{
  "encoder_arch": "vit",
  "model": "masked image model",
  "dataset": "Sentinel-2 satellite tiles (TerraMesh)",
  "train_examples": 72500,
  "image_size": 64,
  "crop_scale_min": 0.7,
  "horizontal_flip": true,
  "method": "mae",
  "mask_ratio": 0.75,
  "loss": "mse",
  "encoder_norm": "layernorm",
  "encoder_norm_position": "pre",
  "encoder_activation": "gelu_tanh",
  "encoder_mlp_ratio": 4,
  "encoder_head_dim": 64,
  "encoder_fused_qkv": true,
  "encoder_bias": "none",
  "encoder_qk_norm": false,
  "encoder_parallel_block": false,
  "encoder_inner_norm": false,
  "encoder_patch_size": [8, 8],
  "encoder_layers": 14,
  "encoder_width": 384,
  "encoder_positions": "learned",
  "decoder_width": 192,
  "norm_pix_loss": true,
  "decoder_layers": 4,
  "init": "lecun_normal",
  "residual_init": "zero_last",
  "optimizer": "adam_atan2",
  "lr": 0.00056,
  "beta1": 0.9,
  "beta2": 0.98,
  "ema_decay": 0.99,
  "steps": 30800,
  "batch_size": 128,
  "epochs": 54.4,
  "lr_schedule": "cosine_restarts",
  "final_lr_fraction": 0.1,
  "warmup_steps": 920,
  "weight_decay": 0.06
}
Rows from block 11 of the encoder of a small masked image model, named by matrix and row number. Rows with one number belong to one neuron. Each number is 200 + 30 x the weight over its row's rms, rounded and kept within 0 to 999. All counts start at 0.
After each neuron's rows are labels from the 100 images, of 14976, where the neuron reaches its highest value: "colour at peak" is the nearest of a few named colours to the mean colour under the peak. Only what is clearly more common there than usual is listed. The data: Sentinel-2 satellite tiles (TerraMesh).
# fc1: MLP up (encoder.blocks.11.mlp.fc1.weight, 1536x384), inputs 320-383
# fc2: MLP down (encoder.blocks.11.mlp.fc2.weight, 384x1536, transposed), outputs 320-383

fc1.10,188,235,196,223,199,181,203,249,250,185,137,279,194,184,211,241,199,211,209,223,164,211,190,184,195,176,204,170,273,195,196,213,226,220,181,250,185,190,164,181,234,213,147,144,184,212,230,209,207,218,226,203,229,186,242,196,179,192,205,219,188,239,211,198
fc2.10,191,170,211,173,205,204,214,166,209,208,208,198,254,263,171,175,196,207,204,177,226,226,214,249,230,220,201,210,137,191,156,200,176,192,211,186,211,211,202,194,194,170,222,223,221,197,168,222,199,168,204,0,201,289,175,195,205,222,216,192,219,241,201,196
colour at peak: brown

fc1.262,211,195,273,221,204,186,201,223,182,181,174,206,162,206,199,245,161,219,218,225,245,207,203,219,235,149,148,171,223,238,167,219,256,223,214,232,228,226,128,188,157,188,238,171,202,192,201,258,205,198,216,221,191,208,184,187,164,188,181,207,145,167,218,190
fc2.262,206,202,149,172,171,235,198,210,176,244,191,186,169,187,193,213,221,173,155,149,166,176,206,168,162,215,214,229,195,192,198,210,200,192,215,167,191,159,234,196,216,243,173,224,233,197,254,174,203,209,191,134,183,239,210,198,296,181,225,188,226,186,200,186
colour at peak: brown

fc1.422,220,242,156,248,218,163,250,221,228,212,192,140,177,193,232,163,169,219,204,222,162,174,193,261,169,175,217,188,161,207,189,142,174,209,199,245,217,175,201,218,177,262,239,211,255,155,236,199,219,201,211,206,174,220,189,209,205,238,177,185,192,220,206,162
fc2.422,185,203,212,217,193,204,179,202,218,200,179,230,227,264,185,204,235,215,199,186,279,194,190,182,226,205,190,216,208,184,231,214,232,219,215,216,222,221,192,189,201,101,213,238,214,216,176,190,221,188,181,404,197,91,209,200,174,210,183,200,203,185,198,233
colour at peak: white

fc1.179,213,192,226,130,201,197,183,166,189,217,240,152,230,201,177,160,203,205,207,181,173,180,179,192,244,193,226,171,138,190,194,174,226,194,244,194,212,235,153,268,230,210,189,257,162,222,255,232,174,176,264,172,197,166,171,216,211,193,222,237,227,187,191,217
fc2.179,178,221,152,237,183,177,188,207,182,190,150,204,203,154,220,213,236,189,211,256,185,213,216,207,199,185,190,211,233,190,228,195,200,225,183,197,180,189,197,217,169,169,187,201,197,196,151,204,212,240,182,492,207,120,207,210,184,227,222,233,183,230,200,215
colour at peak: grey

fc1.582,220,197,192,186,216,228,182,144,161,225,240,141,236,209,180,148,241,207,167,203,205,257,160,208,210,174,228,201,143,161,198,195,161,175,211,140,192,196,197,213,197,204,258,240,180,127,205,290,226,184,194,187,209,195,188,210,207,186,166,172,182,235,189,194
fc2.582,200,218,193,223,187,202,196,216,229,196,192,237,201,202,225,217,201,185,207,232,210,196,218,169,191,184,183,210,250,223,213,199,219,222,189,239,202,193,190,204,203,189,173,189,186,214,208,174,195,238,196,605,188,83,212,184,223,187,231,197,195,169,202,211
colour at peak: grey

fc1.74,189,211,190,215,208,249,188,168,201,240,247,184,199,219,186,219,196,177,243,209,236,205,120,182,206,213,200,198,211,258,219,204,194,222,263,227,198,200,211,159,209,201,225,180,184,165,140,185,222,208,209,207,252,211,221,235,227,169,177,205,208,201,149,218
fc2.74,186,233,219,163,194,249,181,210,199,187,175,204,201,182,199,222,228,223,188,158,149,213,266,219,189,201,231,182,199,156,193,200,240,169,177,195,146,160,216,197,231,218,175,208,182,218,224,241,166,188,195,407,185,160,195,151,196,196,265,207,214,232,203,192
colour at peak: white

fc1.581,221,221,194,202,168,155,161,218,206,165,137,235,217,169,240,208,193,144,239,212,193,191,209,178,185,199,164,224,211,187,249,211,254,174,143,207,217,205,172,224,199,251,194,155,194,222,192,200,213,206,179,213,208,219,194,210,235,191,190,223,219,236,204,232
fc2.581,172,169,207,186,228,189,221,177,225,220,226,175,228,224,185,207,219,210,154,198,227,185,199,191,239,200,210,195,169,163,139,209,198,189,243,207,200,210,198,191,199,142,231,226,241,211,201,199,179,175,192,0,190,264,195,206,178,191,184,187,202,199,202,183
colour at peak: brown

fc1.12,196,182,208,232,212,204,232,200,193,208,255,103,224,196,211,185,187,229,170,178,226,170,174,253,204,190,192,219,136,191,157,207,231,163,233,113,218,180,210,204,199,227,194,221,237,217,218,220,187,116,250,196,215,212,205,192,190,182,180,164,180,173,184,209
fc2.12,226,218,184,210,186,193,210,213,199,211,143,243,186,216,199,216,231,176,217,197,213,243,197,149,171,204,189,194,267,214,209,215,193,249,160,202,180,190,204,196,202,186,184,218,166,219,206,168,215,231,190,541,202,69,195,193,246,203,194,191,205,214,189,197
colour at peak: grey

fc1.628,164,230,130,203,195,172,203,217,211,224,154,232,215,173,169,194,184,168,182,226,142,185,244,158,184,267,223,200,209,248,218,164,182,210,243,172,179,237,232,199,220,227,189,195,214,138,228,210,219,165,205,213,215,203,206,119,157,208,184,215,153,265,190,211
fc2.628,236,172,273,190,218,195,211,164,189,190,206,204,241,269,190,180,198,232,241,170,287,195,198,202,237,181,177,208,137,163,163,209,227,188,196,217,183,231,167,193,214,145,217,234,182,204,200,203,194,158,176,108,214,205,208,180,233,225,231,190,219,174,196,195
colour at peak: brown

fc1.542,154,173,177,192,218,212,216,192,169,197,222,196,160,194,217,211,227,236,162,152,210,213,161,201,178,227,257,149,183,198,141,185,188,160,250,202,216,193,212,208,222,203,220,223,196,208,228,219,207,209,233,183,226,182,178,186,206,185,207,153,237,209,239,206
fc2.542,245,221,201,217,208,185,170,186,254,190,196,214,167,154,207,192,169,201,273,232,159,187,202,215,211,177,165,233,183,225,247,199,210,205,167,184,183,194,190,207,203,182,167,208,181,219,194,196,224,224,200,428,200,129,209,208,238,236,199,229,200,174,197,204
colour at peak: grey

fc1.146,236,206,245,226,207,207,227,156,221,210,205,202,171,165,193,214,168,230,181,240,234,224,196,204,200,193,187,218,175,203,218,213,192,198,209,190,230,193,228,211,191,222,187,190,225,243,211,243,202,191,223,208,180,204,165,226,163,192,208,194,217,143,267,136
fc2.146,204,227,161,191,152,223,197,236,212,240,174,219,234,225,217,205,192,193,244,127,162,167,166,146,176,228,206,186,224,210,194,201,225,192,182,197,200,193,199,200,221,160,179,195,187,214,199,171,209,210,190,420,195,125,200,195,240,208,187,172,201,169,198,186
colour at peak: white

fc1.326,160,226,223,259,265,214,190,241,172,178,242,174,151,218,203,180,223,204,168,213,194,203,176,229,169,159,223,187,181,205,184,192,188,178,180,140,171,197,217,225,216,203,215,177,191,167,223,258,198,175,183,202,210,193,218,176,124,189,217,204,213,152,193,211
fc2.326,221,209,185,161,155,211,172,220,251,217,204,168,243,163,194,201,141,217,233,190,192,231,222,134,205,180,200,208,240,209,219,205,181,224,178,189,195,166,214,204,190,191,185,220,223,227,200,149,221,225,219,499,200,105,198,216,291,198,217,191,209,229,193,195
colour at peak: grey

fc1.404,216,152,235,189,203,215,154,164,186,192,243,225,183,197,153,205,195,204,170,180,167,192,197,242,186,212,189,198,179,171,175,219,248,172,256,165,209,219,193,249,195,251,197,218,209,234,214,186,207,196,181,203,215,248,243,240,188,168,188,183,208,172,231,208
fc2.404,236,212,172,205,190,191,212,220,209,196,151,201,184,176,222,172,183,183,229,220,183,195,203,160,168,191,174,222,254,231,202,195,158,230,152,182,185,145,222,203,197,190,177,203,181,216,219,190,228,216,202,429,199,110,190,178,252,179,183,196,195,212,193,183
colour at peak: grey

fc1.222,252,227,223,235,277,211,194,225,229,180,186,176,211,160,194,144,207,214,212,185,185,162,224,239,150,191,237,254,168,181,160,217,208,171,235,127,164,233,194,214,226,275,240,165,270,218,244,146,184,170,237,191,194,178,222,190,184,236,170,196,193,247,190,209
fc2.222,195,187,179,215,179,178,193,200,199,224,149,204,182,267,190,189,206,184,169,200,256,287,181,161,237,217,172,203,253,219,224,214,188,242,195,263,238,206,223,196,202,107,211,221,152,220,192,190,224,229,181,399,198,114,211,209,194,196,226,185,190,195,182,209
colour at peak: grey

fc1.501,153,202,187,198,211,255,228,167,219,166,268,173,174,220,175,222,149,204,125,200,224,217,209,217,177,161,217,211,153,192,242,202,227,212,203,202,226,237,187,196,145,171,268,214,227,197,217,221,223,224,196,192,214,164,204,180,180,168,144,177,201,192,267,163
fc2.501,237,215,200,206,172,230,188,207,237,248,85,226,208,203,186,189,273,184,291,209,196,190,181,229,206,224,193,217,225,260,206,203,198,149,195,163,220,212,224,195,239,205,190,188,217,205,192,198,205,225,191,370,207,156,186,190,247,222,240,191,213,193,201,194
colour at peak: white

fc1.610,244,163,180,199,177,122,221,234,201,154,175,179,190,192,211,210,215,240,237,201,203,167,257,164,167,203,211,177,162,211,160,229,190,219,245,165,173,209,178,227,212,166,200,140,186,179,193,178,177,165,187,175,233,195,137,211,156,248,251,233,154,228,203,173
fc2.610,252,187,235,132,221,166,174,170,199,173,151,173,166,163,201,213,202,206,189,180,229,124,241,202,257,242,191,226,154,253,161,198,158,230,189,166,220,197,226,210,235,171,189,162,177,190,203,202,219,148,157,145,220,187,166,162,208,210,195,226,163,96,208,140
colour at peak: black

fc1.233,140,214,235,175,210,174,227,210,170,257,197,232,150,181,161,237,215,201,222,215,181,217,207,205,177,190,183,153,248,199,181,212,255,209,180,236,239,183,204,204,180,197,186,211,218,157,153,169,207,268,176,221,220,210,211,220,151,256,203,242,147,195,224,167
fc2.233,221,176,204,181,218,185,199,196,198,174,209,200,251,234,194,178,184,208,185,133,260,173,196,148,226,199,194,232,146,181,194,200,192,196,214,203,193,204,187,192,203,213,227,230,212,205,219,204,194,145,202,0,197,277,200,210,258,197,175,168,209,186,203,210
colour at peak: brown

fc1.432,188,194,181,186,186,232,193,270,217,197,180,251,193,187,199,254,186,186,229,223,162,189,199,137,191,209,240,177,218,219,199,210,244,172,215,214,172,179,138,220,159,180,160,209,210,202,121,183,234,160,295,188,187,202,210,226,190,176,265,219,233,144,228,203
fc2.432,159,222,231,200,195,162,232,246,211,233,143,240,249,186,234,223,256,209,187,192,264,159,236,234,213,184,177,176,232,194,203,177,216,201,210,218,178,212,188,187,211,166,167,208,158,214,152,171,215,200,197,59,213,193,175,205,248,201,234,197,203,204,188,255
colour at peak: white; pink

fc1.38,267,188,154,247,210,202,172,204,260,204,240,200,255,193,283,217,132,165,174,266,195,244,159,243,132,184,231,193,176,188,152,220,203,203,213,192,236,187,241,227,233,163,214,158,235,220,159,184,220,202,206,159,216,253,232,213,153,229,235,231,160,186,211,169
fc2.38,145,210,263,195,169,196,210,242,136,199,145,235,193,236,161,197,221,210,208,169,158,199,201,143,210,243,159,185,248,264,239,211,221,177,202,212,156,215,185,215,203,233,200,188,175,153,209,195,208,239,244,119,199,257,168,218,183,145,190,174,188,201,207,229
colour at peak: pink

fc1.44,199,187,247,179,192,217,198,206,220,233,228,225,216,223,169,215,227,193,170,213,206,207,215,176,194,252,201,168,232,160,214,211,188,224,234,211,179,192,202,201,189,219,200,230,176,161,188,186,170,193,185,195,209,177,170,164,218,161,216,166,206,215,195,191
fc2.44,201,220,184,194,220,197,226,185,191,178,189,185,201,176,191,214,211,214,229,201,138,201,216,231,169,162,203,223,158,203,206,182,184,202,179,193,200,168,202,200,216,241,203,207,210,178,221,256,185,200,187,0,188,299,211,199,128,211,208,206,175,191,205,199
colour at peak: black

fc1.765,232,160,211,219,211,189,162,211,155,218,200,244,190,207,265,220,237,174,167,132,175,196,229,213,176,203,202,246,256,164,130,202,208,179,178,155,244,176,186,198,153,197,171,174,162,187,199,158,189,196,202,193,155,184,225,220,182,211,206,192,204,172,202,211
fc2.765,207,189,166,183,195,183,205,193,202,160,228,166,203,176,166,127,130,206,211,253,185,231,198,230,198,217,190,199,200,232,222,204,181,224,200,224,199,177,219,194,210,165,197,222,236,199,211,196,247,220,212,104,194,254,172,191,296,197,178,217,191,234,196,181
colour at peak: pink

fc1.606,149,194,147,226,233,179,174,211,235,171,219,192,162,198,178,153,202,171,221,211,203,213,199,230,208,241,156,202,183,215,194,189,265,189,236,203,210,243,217,202,190,261,167,164,166,169,190,216,181,226,200,220,206,218,171,255,147,195,243,197,211,252,229,218
fc2.606,240,198,214,201,178,195,164,194,202,220,212,182,187,256,208,219,141,219,168,207,182,182,185,157,184,193,247,216,179,203,218,212,150,229,209,229,241,199,176,204,202,169,178,203,188,245,216,175,224,199,209,182,189,146,214,201,261,224,228,181,219,180,187,220
colour at peak: pink

fc1.215,231,211,219,179,151,174,238,203,204,218,189,197,178,166,177,201,228,204,214,213,180,242,194,189,197,240,235,171,236,186,234,213,216,214,250,259,223,224,195,158,209,172,186,238,170,182,213,195,182,187,251,190,237,172,165,128,218,188,221,207,209,194,141,245
fc2.215,150,195,231,211,231,206,178,175,184,192,238,200,276,192,213,215,165,221,212,213,206,167,213,222,221,151,215,221,128,169,247,193,225,192,184,165,193,207,172,201,177,180,203,217,226,219,198,223,211,186,204,34,204,283,220,236,175,222,214,216,182,180,208,196
colour at peak: black

fc1.661,186,214,255,219,179,214,172,188,218,169,198,192,237,220,250,202,173,182,214,242,196,183,224,196,160,215,146,205,230,202,239,215,240,234,162,213,211,223,195,222,226,199,204,161,179,194,163,234,221,172,215,169,211,233,205,179,181,221,171,194,186,245,205,181
fc2.661,170,211,224,203,184,197,239,227,205,213,150,240,209,200,173,182,140,167,158,150,141,275,222,186,272,258,194,211,173,183,209,201,193,182,208,207,172,226,206,206,166,199,195,192,258,177,191,196,196,217,210,71,206,316,132,180,198,150,172,184,171,157,207,217
colour at peak: pink

fc1.681,234,217,222,171,176,150,225,192,175,235,189,241,248,184,190,237,173,219,228,218,169,238,230,165,230,194,170,202,233,154,257,178,207,217,204,264,209,162,202,177,180,192,197,190,182,223,190,178,200,239,211,208,184,210,217,201,210,193,230,198,210,203,218,213
fc2.681,179,192,181,199,219,206,205,188,181,169,246,171,194,223,181,191,207,208,184,197,215,198,187,219,204,199,216,200,131,220,129,197,178,200,201,148,201,232,200,194,192,230,218,194,212,200,205,193,199,166,218,0,208,315,173,198,208,199,163,201,194,224,201,200
colour at peak: black

fc1.693,197,196,194,239,273,212,244,162,172,204,185,172,180,253,173,169,208,176,123,198,283,196,173,225,146,177,182,182,155,229,165,206,236,181,201,127,183,129,235,175,201,184,247,123,217,172,197,221,208,167,234,204,196,181,218,171,167,226,170,224,192,201,171,164
fc2.693,229,207,197,189,210,200,208,220,237,213,217,222,257,165,216,196,189,220,304,157,186,218,199,150,222,207,160,207,265,181,225,217,185,189,223,208,236,226,215,195,207,160,205,222,218,184,193,162,203,212,180,462,193,93,201,190,245,194,187,167,206,174,196,180
colour at peak: grey

fc1.696,228,206,166,184,203,204,215,214,229,212,192,152,267,177,196,168,228,226,176,183,208,172,159,231,200,233,202,184,168,225,165,221,176,169,208,155,202,188,214,216,207,198,187,262,227,221,188,237,188,148,214,197,188,214,148,207,216,199,195,213,190,244,178,212
fc2.696,201,217,211,235,204,210,205,199,194,206,188,237,188,215,218,201,228,192,201,210,244,166,209,184,206,163,185,215,216,179,232,204,228,225,203,249,198,236,176,201,223,154,195,189,206,196,184,191,204,232,177,582,200,36,216,187,201,218,178,185,191,173,201,203
colour at peak: white

fc1.117,149,194,168,235,269,212,190,215,258,188,225,183,140,217,191,212,217,225,145,185,227,163,192,260,171,163,175,181,179,198,150,200,193,200,216,164,157,173,239,154,236,193,220,156,188,213,220,220,205,121,238,205,260,215,220,189,153,183,189,178,157,178,238,220
fc2.117,197,205,208,192,169,189,213,202,212,232,173,213,225,176,190,223,200,186,241,196,210,204,210,165,222,231,184,205,249,219,232,208,203,219,197,221,236,217,191,199,203,146,189,208,240,209,177,182,209,240,179,555,200,92,191,190,257,214,181,211,215,208,199,206
colour at peak: white

fc1.221,249,210,231,250,195,222,146,188,158,217,177,249,210,233,194,192,176,217,175,187,191,213,185,176,167,179,162,219,248,162,193,195,247,179,196,200,224,217,241,274,266,238,186,201,220,212,226,196,200,189,155,218,242,215,281,193,197,208,199,235,177,205,223,255
fc2.221,211,181,206,140,228,188,233,183,190,208,279,142,185,188,187,213,240,212,174,181,169,233,267,234,217,230,186,210,155,189,195,205,152,203,193,96,185,186,199,184,209,253,218,243,254,182,206,216,218,147,224,0,198,297,179,224,203,213,209,190,196,218,205,175
colour at peak: black