Rows from block 13 of the encoder of a small masked image model, named by matrix and row number. Rows with one number belong to one neuron. Each number is 128 + 24 x the weight over its row's rms, rounded and kept within 0 to 255. All counts start at 0. Numbers have three digits each.
After each neuron's rows are labels from the 100 images, of 14976, where the neuron reaches its highest value: "peak on" is the class under the peak. Only what is clearly more common there than usual is listed. The data: Sentinel-2 satellite tiles (TerraMesh).
# fc1: MLP up (encoder.blocks.13.mlp.fc1.weight, 1536x384), inputs 105-139
# fc2: MLP down (encoder.blocks.13.mlp.fc2.weight, 384x1536, transposed), outputs 105-139

fc1.713:130108132101120086159096139134191165164137127161085155159124144126162162125128101137138137114109088142115
fc2.713:137131074109103141102138111116110131112129122106147138099138145127133090135086176145138098122174132138134
peak on: built area

fc1.513:125097173092148134118124152188135153122158122152141122156116146156076132111125089137172139112149107096138
fc2.513:126125121141122147085123117124114169080125107126117149104163192113146161141116132103128136118176109159126
peak on: built area

fc1.313:136130098123170125118121135117120100136143125131149086111116130125140147086150135132106102119149142138180
fc2.313:120129098128129127178142116106135139112132131096147119108114078155147102116123119123110106119083091141137
peak on: trees

fc1.467:097040075109135196118163125172110094111126141123163113154134112150149150088108127136147136118161130133142
fc2.467:117154162110124148111148115109115163098105129161102169099167146151117124153079143136088133142100154124128
peak on: built area

fc1.690:088133104135147112095100138143105093136138140124175141136123116169134131099132178146076137114152111143150
fc2.690:134152131118119143144161157098134093103116152116130110112142084144147105135141094132159128103086125132113
peak on: crops

fc1.582:173101103170148130120098088159144139138124163135125134123103138123118108137157156144142135124113130151151
fc2.582:125118119131135138141109105116129143177130141094097147163110130088132150128114079129085127168135165125113
peak on: built area

fc1.341:120108124126129127195135108102116105159156099150121141138153115131169119178146110111161092190121106102119
fc2.341:140143128129143096052092122126140161144127148138124133114092112126095088098083118116082103148085173106147
peak on: trees

fc1.458:101108130115135089115109114152100138115148115102126134075095134125127094107176142155105098182148141144122
fc2.458:122116126105132097126118125131095149139135119103125109123102132132123123142171145163131117147114122137115
peak on: water

fc1.5:135150132120143117108131111098134140095106102115118135111137138150120165148083137090143127099118094179150
fc2.5:142121089103114159103106124125152119121112094134129119146110164121118091115112124093158129120110086121144
peak on: snow or ice

fc1.13:116114097118124173075135124128101122102102128132171124120134135165114159139114174153130118096151136111135
fc2.13:153119140121141146173139139119122117148132141122099156083100112141137145120130114150112135090118128127136
peak on: clouds

fc1.244:107119120143118097130108119149140111134138148130143179117075099138122107090103111141087110137136097108134
fc2.244:154132114143135125205151102120153132133114152130113112146127171132139121139159104139160125061105125125128
peak on: trees

fc1.764:173128154121128110126165115137134136095107084098089117095142157114080146148138120135137119125099134160091
fc2.764:148124134105119146126122132143137134146145106150147120154131120123127099128081120084186116142148103108139
peak on: built area

fc1.76:125148118120143167149107087138146153145102148123126115110129147067138116164158123159135098126120081149095
fc2.76:134140089121107121108122149143112121118139103149169100147147123131134144101085133094075120145159110123146
peak on: built area

fc1.609:111141139100107105194127085102139142129138125125112134147126111104115106131166123136137135183082144099127
fc2.609:146145100150127120132124089156114126131141109119142106144112118133133154105098103096111122119138108137096
peak on: built area

fc1.631:149122125147112125103144133161068139129139125128150131136170137156144155128135179126120157092128107113152
fc2.631:121119122136142142150137140104155125145119131113119136141092100112141099134187122161127138170160151152109
peak on: clouds

fc1.488:100144077140152130132139115112085133159093176101130122148105075140099130133181106136102138107148112139155
fc2.488:138118125146141114184127105128141103128144129115143129116097070141137133116140129152097112110070148113137
peak on: trees

fc1.126:150097129142102135153113142179090093134109147131122136130136130088099125114155129133127113137184147144138
fc2.126:151145127118133105164142139118124114121143130120138130126092050161136136121133122142067120094092115120140
peak on: trees

fc1.410:101090097131111138137119113113110109169085131108102098132150114109102139100133130157114109161112117154109
fc2.410:144146097121145118153123110118128159125105170135137115088094077130113115118071111138092088105083125124170
peak on: snow or ice

fc1.607:138143145141108134152153125106154139144147137145133175120106113139179143124138158102133134138126170141126
fc2.607:094106147149121129103105150124128135151112142141103142136143161089125119150120088137159118131129134112098
peak on: built area

fc1.642:111105159085163101142082114160157096125165118101169120119190135120164124161140101163133123113135150100107
fc2.642:158158109139142170118143099150112159128116158156097156157127123137106141102069119115085126149114134151152
peak on: built area

fc1.732:148145151108146164115133099121148138080139128125098128141129162090147124136139132111146133124095120143142
fc2.732:150113143163121116148147110138137150146136100099127126151111167128123132117134105085148134140152144128082
peak on: built area

fc1.484:090108106150126104090135132148111126116111145134134118139048119124133120130103170143154130130086141132133
fc2.484:169116115121128128142130088141142126147131144113127134109091134143142147130119090103119106095098149124110
peak on: trees

fc1.592:129140170142095135186112136095105107157118104130079102122117129119111168158144122137168104153106132116124
fc2.592:137125106105142119148130133119113145119131128153125124135142085123134128125062124126082131128099154119149
peak on: built area

fc1.333:089121110108132085141094100113147105162137113142109142050109132122144085094173177169075081132109171147124
fc2.333:093129123102127098129117130121086137156129115089129115132096134120113108126154148171097109139129133145132
peak on: trees

fc1.8:100133126098135119089143134148077112140122148131156133102084143143101142157131176119114128093196112121174
fc2.8:126128158136130146151152118114147135122134130132121150142123121137144118122140117161127117140161142151106
peak on: clouds

fc1.347:161148137083111138139134134109181152149149129151086100128129097132146135100126112120140125163073146128107
fc2.347:140121104123123123099124142135116108142128128112145094118141130114118087133108125109152133127137100106132
peak on: built area

fc1.613:131104089156141113135124102126097090178130126111153161161148129144109156114164201111108140070141146111148
fc2.613:121124163099134149136139150127141139111140147119109124128144100100133132147169132160102135150133177135105
peak on: built area

fc1.281:117123154088133122195109101087144131133151124127119085132089131104132103109135114087132130185105118133120
fc2.281:115143146164129128104123126128094099135131151125116108175124104125116137147116088110176099111078123112117
peak on: built area

fc1.382:106132131163113168096115124146114141137130121130126127064120125165137101146163144103124106141131149160124
fc2.382:117130124119156124180135142097128118138122121172121147125104113115147106105137132163080137153120126148145
peak on: trees

fc1.243:083095070109134148099127097143081152071137150103126122166157148122172138151126156119119118136124077132134
fc2.243:155137122135115146129121138120143149100118092127130139115124139135135150110140087103122141150152135124120
peak on: snow or ice

fc1.616:137110139143132137125103119170114079160092105147102131148139161114114171149143124093120135096148105129153
fc2.616:102131135126115137171130152119123135117138119076131143145142088125164138127165133142094136143151145112102
peak on: built area

fc1.75:135137128183148143124156135164132111104098111128114117147107136156165136154108135092168148101121130093130
fc2.75:120118204108140150157139113128123163147142103121129160160122132137125148120127160135126122163160150111131
peak on: built area

fc1.614:137066149115094130135092098103117135130143100104142194160179134124133171094140173080133145152148096141128
fc2.614:120144124128132159136145106138125124132123134106118119168170148110119154141136097102135144135145164144117
peak on: built area

fc1.255:096106116143173143135127143180112094146128151119131134121122155095138153100130155115136106123107154159133
fc2.255:141173153131130148167150126112121124095134142161100142142108084138142134124094074142067124140153163124130
peak on: snow or ice

fc1.566:120140120130165118104142091134072104104117119129147142142100160143142167093141153159143105080112128139144
fc2.566:121120126133131130158144133137153125126142130078127134110123091120151125139101124126100121134072149140105
peak on: built area

fc1.490:136131122146146110092130155159080089141104166089136116121139153116124115153116130141098128088162121142145
fc2.490:132128140128138127123143112125137122119141141165130122127125074144145141120166172148106126137156161152141
peak on: clouds

fc1.430:119115112128158125162068137125140148094130107097146163159079118146125136093126137122147101130135090135139
fc2.430:145118141172125117126135140116121099128143184101111119094127150102135153143150085120115109089116157132126
peak on: built area

fc1.57:127161147111102117121123139128150146145140113097124129070127141138127112160159109141145109130097186130108
fc2.57:147118149139126118146118137136116124145127105161126110144107134094121108116114150088154164138148089102131
peak on: built area

fc1.577:106122108148149113114098114147099125115105112146122151182109140169088143122155122124119121128140118074132
fc2.577:133123157156118127140138124145156140070140106127156125136164096116158131134147126111111169146137122121094
peak on: built area

fc1.736:169153152126108128097110156133117159115072128129121137115125114122123135163140109169133131109146111130134
fc2.736:115129125142133110108138117139153119090125104149140140144150170117114135119145178112167140157163105137120
peak on: built area

fc1.115:101126133158125113193132143099148114130141127155138124110103110106117128128106110115111110166135174121135
fc2.115:124132142145140115124112124116102113148127156111131112121085077159113146120105115152100129096094121126118
peak on: trees

fc1.464:152094168121128128182127117136161132124143103144092120155106099100110127143113066166162105173114095138112
fc2.464:146149095145142129081121108137119127118122138123145117129117139142104116126096145095085131172121135137142
peak on: built area

fc1.61:153097171095104142104131134127182163128132154152086134115154127140095132149127077126152132135070140112116
fc2.61:165106137105127146085124143126143131122127111128144134123147179137132097125135162094161141105207065152132
peak on: built area

fc1.640:143190130147106094147126102126112101153119102120096112081121119115130128143127138142137169107145131146140
fc2.640:138134090138130162134138128104139121156123125123145114130129095123113099119090113114158114134093120115141
peak on: trees

fc1.437:166129104143121106087162153174125099114123152122155135140121142150128147134130153129129143090165104181167
fc2.437:122130166129130149144137141111137115129135128110117161133124112135141133124152130152123145107140141119139
peak on: clouds

fc1.651:118094151144085134173154111126140138099116156126154069147158125129126083124128094148144109148100128116154
fc2.651:141152096155141127149145103116097124151129161120118137141099081180139147117105118146054118110104136166158
peak on: trees

fc1.472:121115141137128079118093148165115119136139140155128171138105128126088113105087121128091125125140131137161
fc2.472:151131126130138189137140059121144118111109121107125146126091144138125141134132111119177117106115112125130
peak on: snow or ice

fc1.246:143153127089167124058108133109162134067147151120063133130106163109151149134123144138104138130094092148140
fc2.246:136113087148109142106101123143144125162116101145136123128118193116108088113064093089171092110147150134117
peak on: built area

fc1.284:124103154098115132150121125151099130119150127133116106134174139130139109122132159117137147130131137157118
fc2.284:154132157141136141090127142150102105116148162169122137196120047120118187128140103127069143140115108135128
peak on: built area

fc1.343:118153112142160156133139101109177159074136159122080141134124130107108082082122126166132093132095110098122
fc2.343:151123130123111138133135147116114122144127080130126103119135177110143132139128103113140141092197097136095
peak on: built area

fc1.296:122123105129169138118165114168115148098112154106091139154087146126143100131161157156139116134128128143123
fc2.296:122115117169124147171120111144141120157142104108132124137123139113129155131144066090156124117121166117091
peak on: built area

fc1.598:074120101104116101165119108114151130148136147089115121110127125132119124092163162167116078212115153120119
fc2.598:120144134097142105112121159118059136164133154107150133152097164135114127148137142165144131129091115123093
peak on: trees

fc1.660:084152117116127097136136095164089121142128138099103128115128125096121170113131110124103116102143118108112
fc2.660:144105129134141145141114107134155139137133132116121139108064097128141098121112119135116085137072141153130
peak on: trees

fc1.319:148119120126145142061130124160121089124101146133123119119151165131117177124101150124127146086118132182174
fc2.319:140115150118115137114115133131138151121134094114124134120122154126128107127123141108146118133137082101110
peak on: trees

fc1.165:148121114145105122078164157118124086111086107136163098164123137081121105125097127148126139146133123137144
fc2.165:144118115095137138148130121126139123095137122121134103094127110152155116132176179142162113124108123133135
peak on: built area

fc1.729:115129142120104138102178138155137125168122095176128147074148160163143181159148130105145133148140153082137
fc2.729:140134179122129154135145139119142150110097125133101142150154175119129082111119147138179163130163092135118
peak on: trees

fc1.645:128157161122145127191092104084152156165148110146107107123129120127134133119142100129138109165120131106073
fc2.645:134125121132116126099104139144130116122131131098141109133130156131130139130080123079157113130100105110122
peak on: water

fc1.113:105134101128160132167087082158132119145156102117129164144127163142113127157148163107112133126135131148125
fc2.113:164116139142127141144129128121118114140143140179119111127119068117130149129137102131123125110124158095106
peak on: built area

fc1.304:138129123154125122144119100158068145127130126146147117142132162108122144136130136146113127114145115129132
fc2.304:149113116126143137172143138115120138121136139134108137108114099131149163114116097157084104113137155157108
peak on: clouds

fc1.398:174116134133119155119091068157115152157094109137124141130126147127147147134135120081152180152124125101161
fc2.398:114128132119135120125105170122121155114140095143156134172163135108125143128130139129094145168141145126118
peak on: built area

fc1.134:120121093131120160106145141135092113113119127113171107117133137179147090153127172109116153090159106106151
fc2.134:130118149138128127149139119115131136126135116110103148126131124132150154110175118149138107122155138137126
peak on: clouds

fc1.368:140083131144129136157155150174090116157121142096149121134142109091179100124131135076100155148122157093137
fc2.368:101135144139126139159134140128123139154124125151126129161109046138092131115111145165143109159119185144123
peak on: water

fc1.748:123126134125136111148114140134146124130116127168135088133139115124105119117157127176137111123134092118150
fc2.748:145141105156124110172143121114097114161143141115123138108065058150141099099120125152069085097127141133134
peak on: trees

fc1.263:158090135111123132102120109146123143083146130127149137109153145173119115077100150138119152100145113151158
fc2.263:161119147133128147120143165127128122100133152118098144163147153134124139118148109121166165117148106124119
peak on: built area

fc1.3:101104108110154136204117105157140125138147131133128102107106117166131106104127117111093135132128092164132
fc2.3:125139131178141119167133129115112107112125176117127134136097046144151135123114082139115110145072140155129
peak on: trees

fc1.395:079091142161107101173133088134126129116144098092109140095167118148147119093186137164137139176142158152121
fc2.395:143138129145124138142141096137194098113099117156110115090181128126192147082107123123109124153170113114147
peak on: trees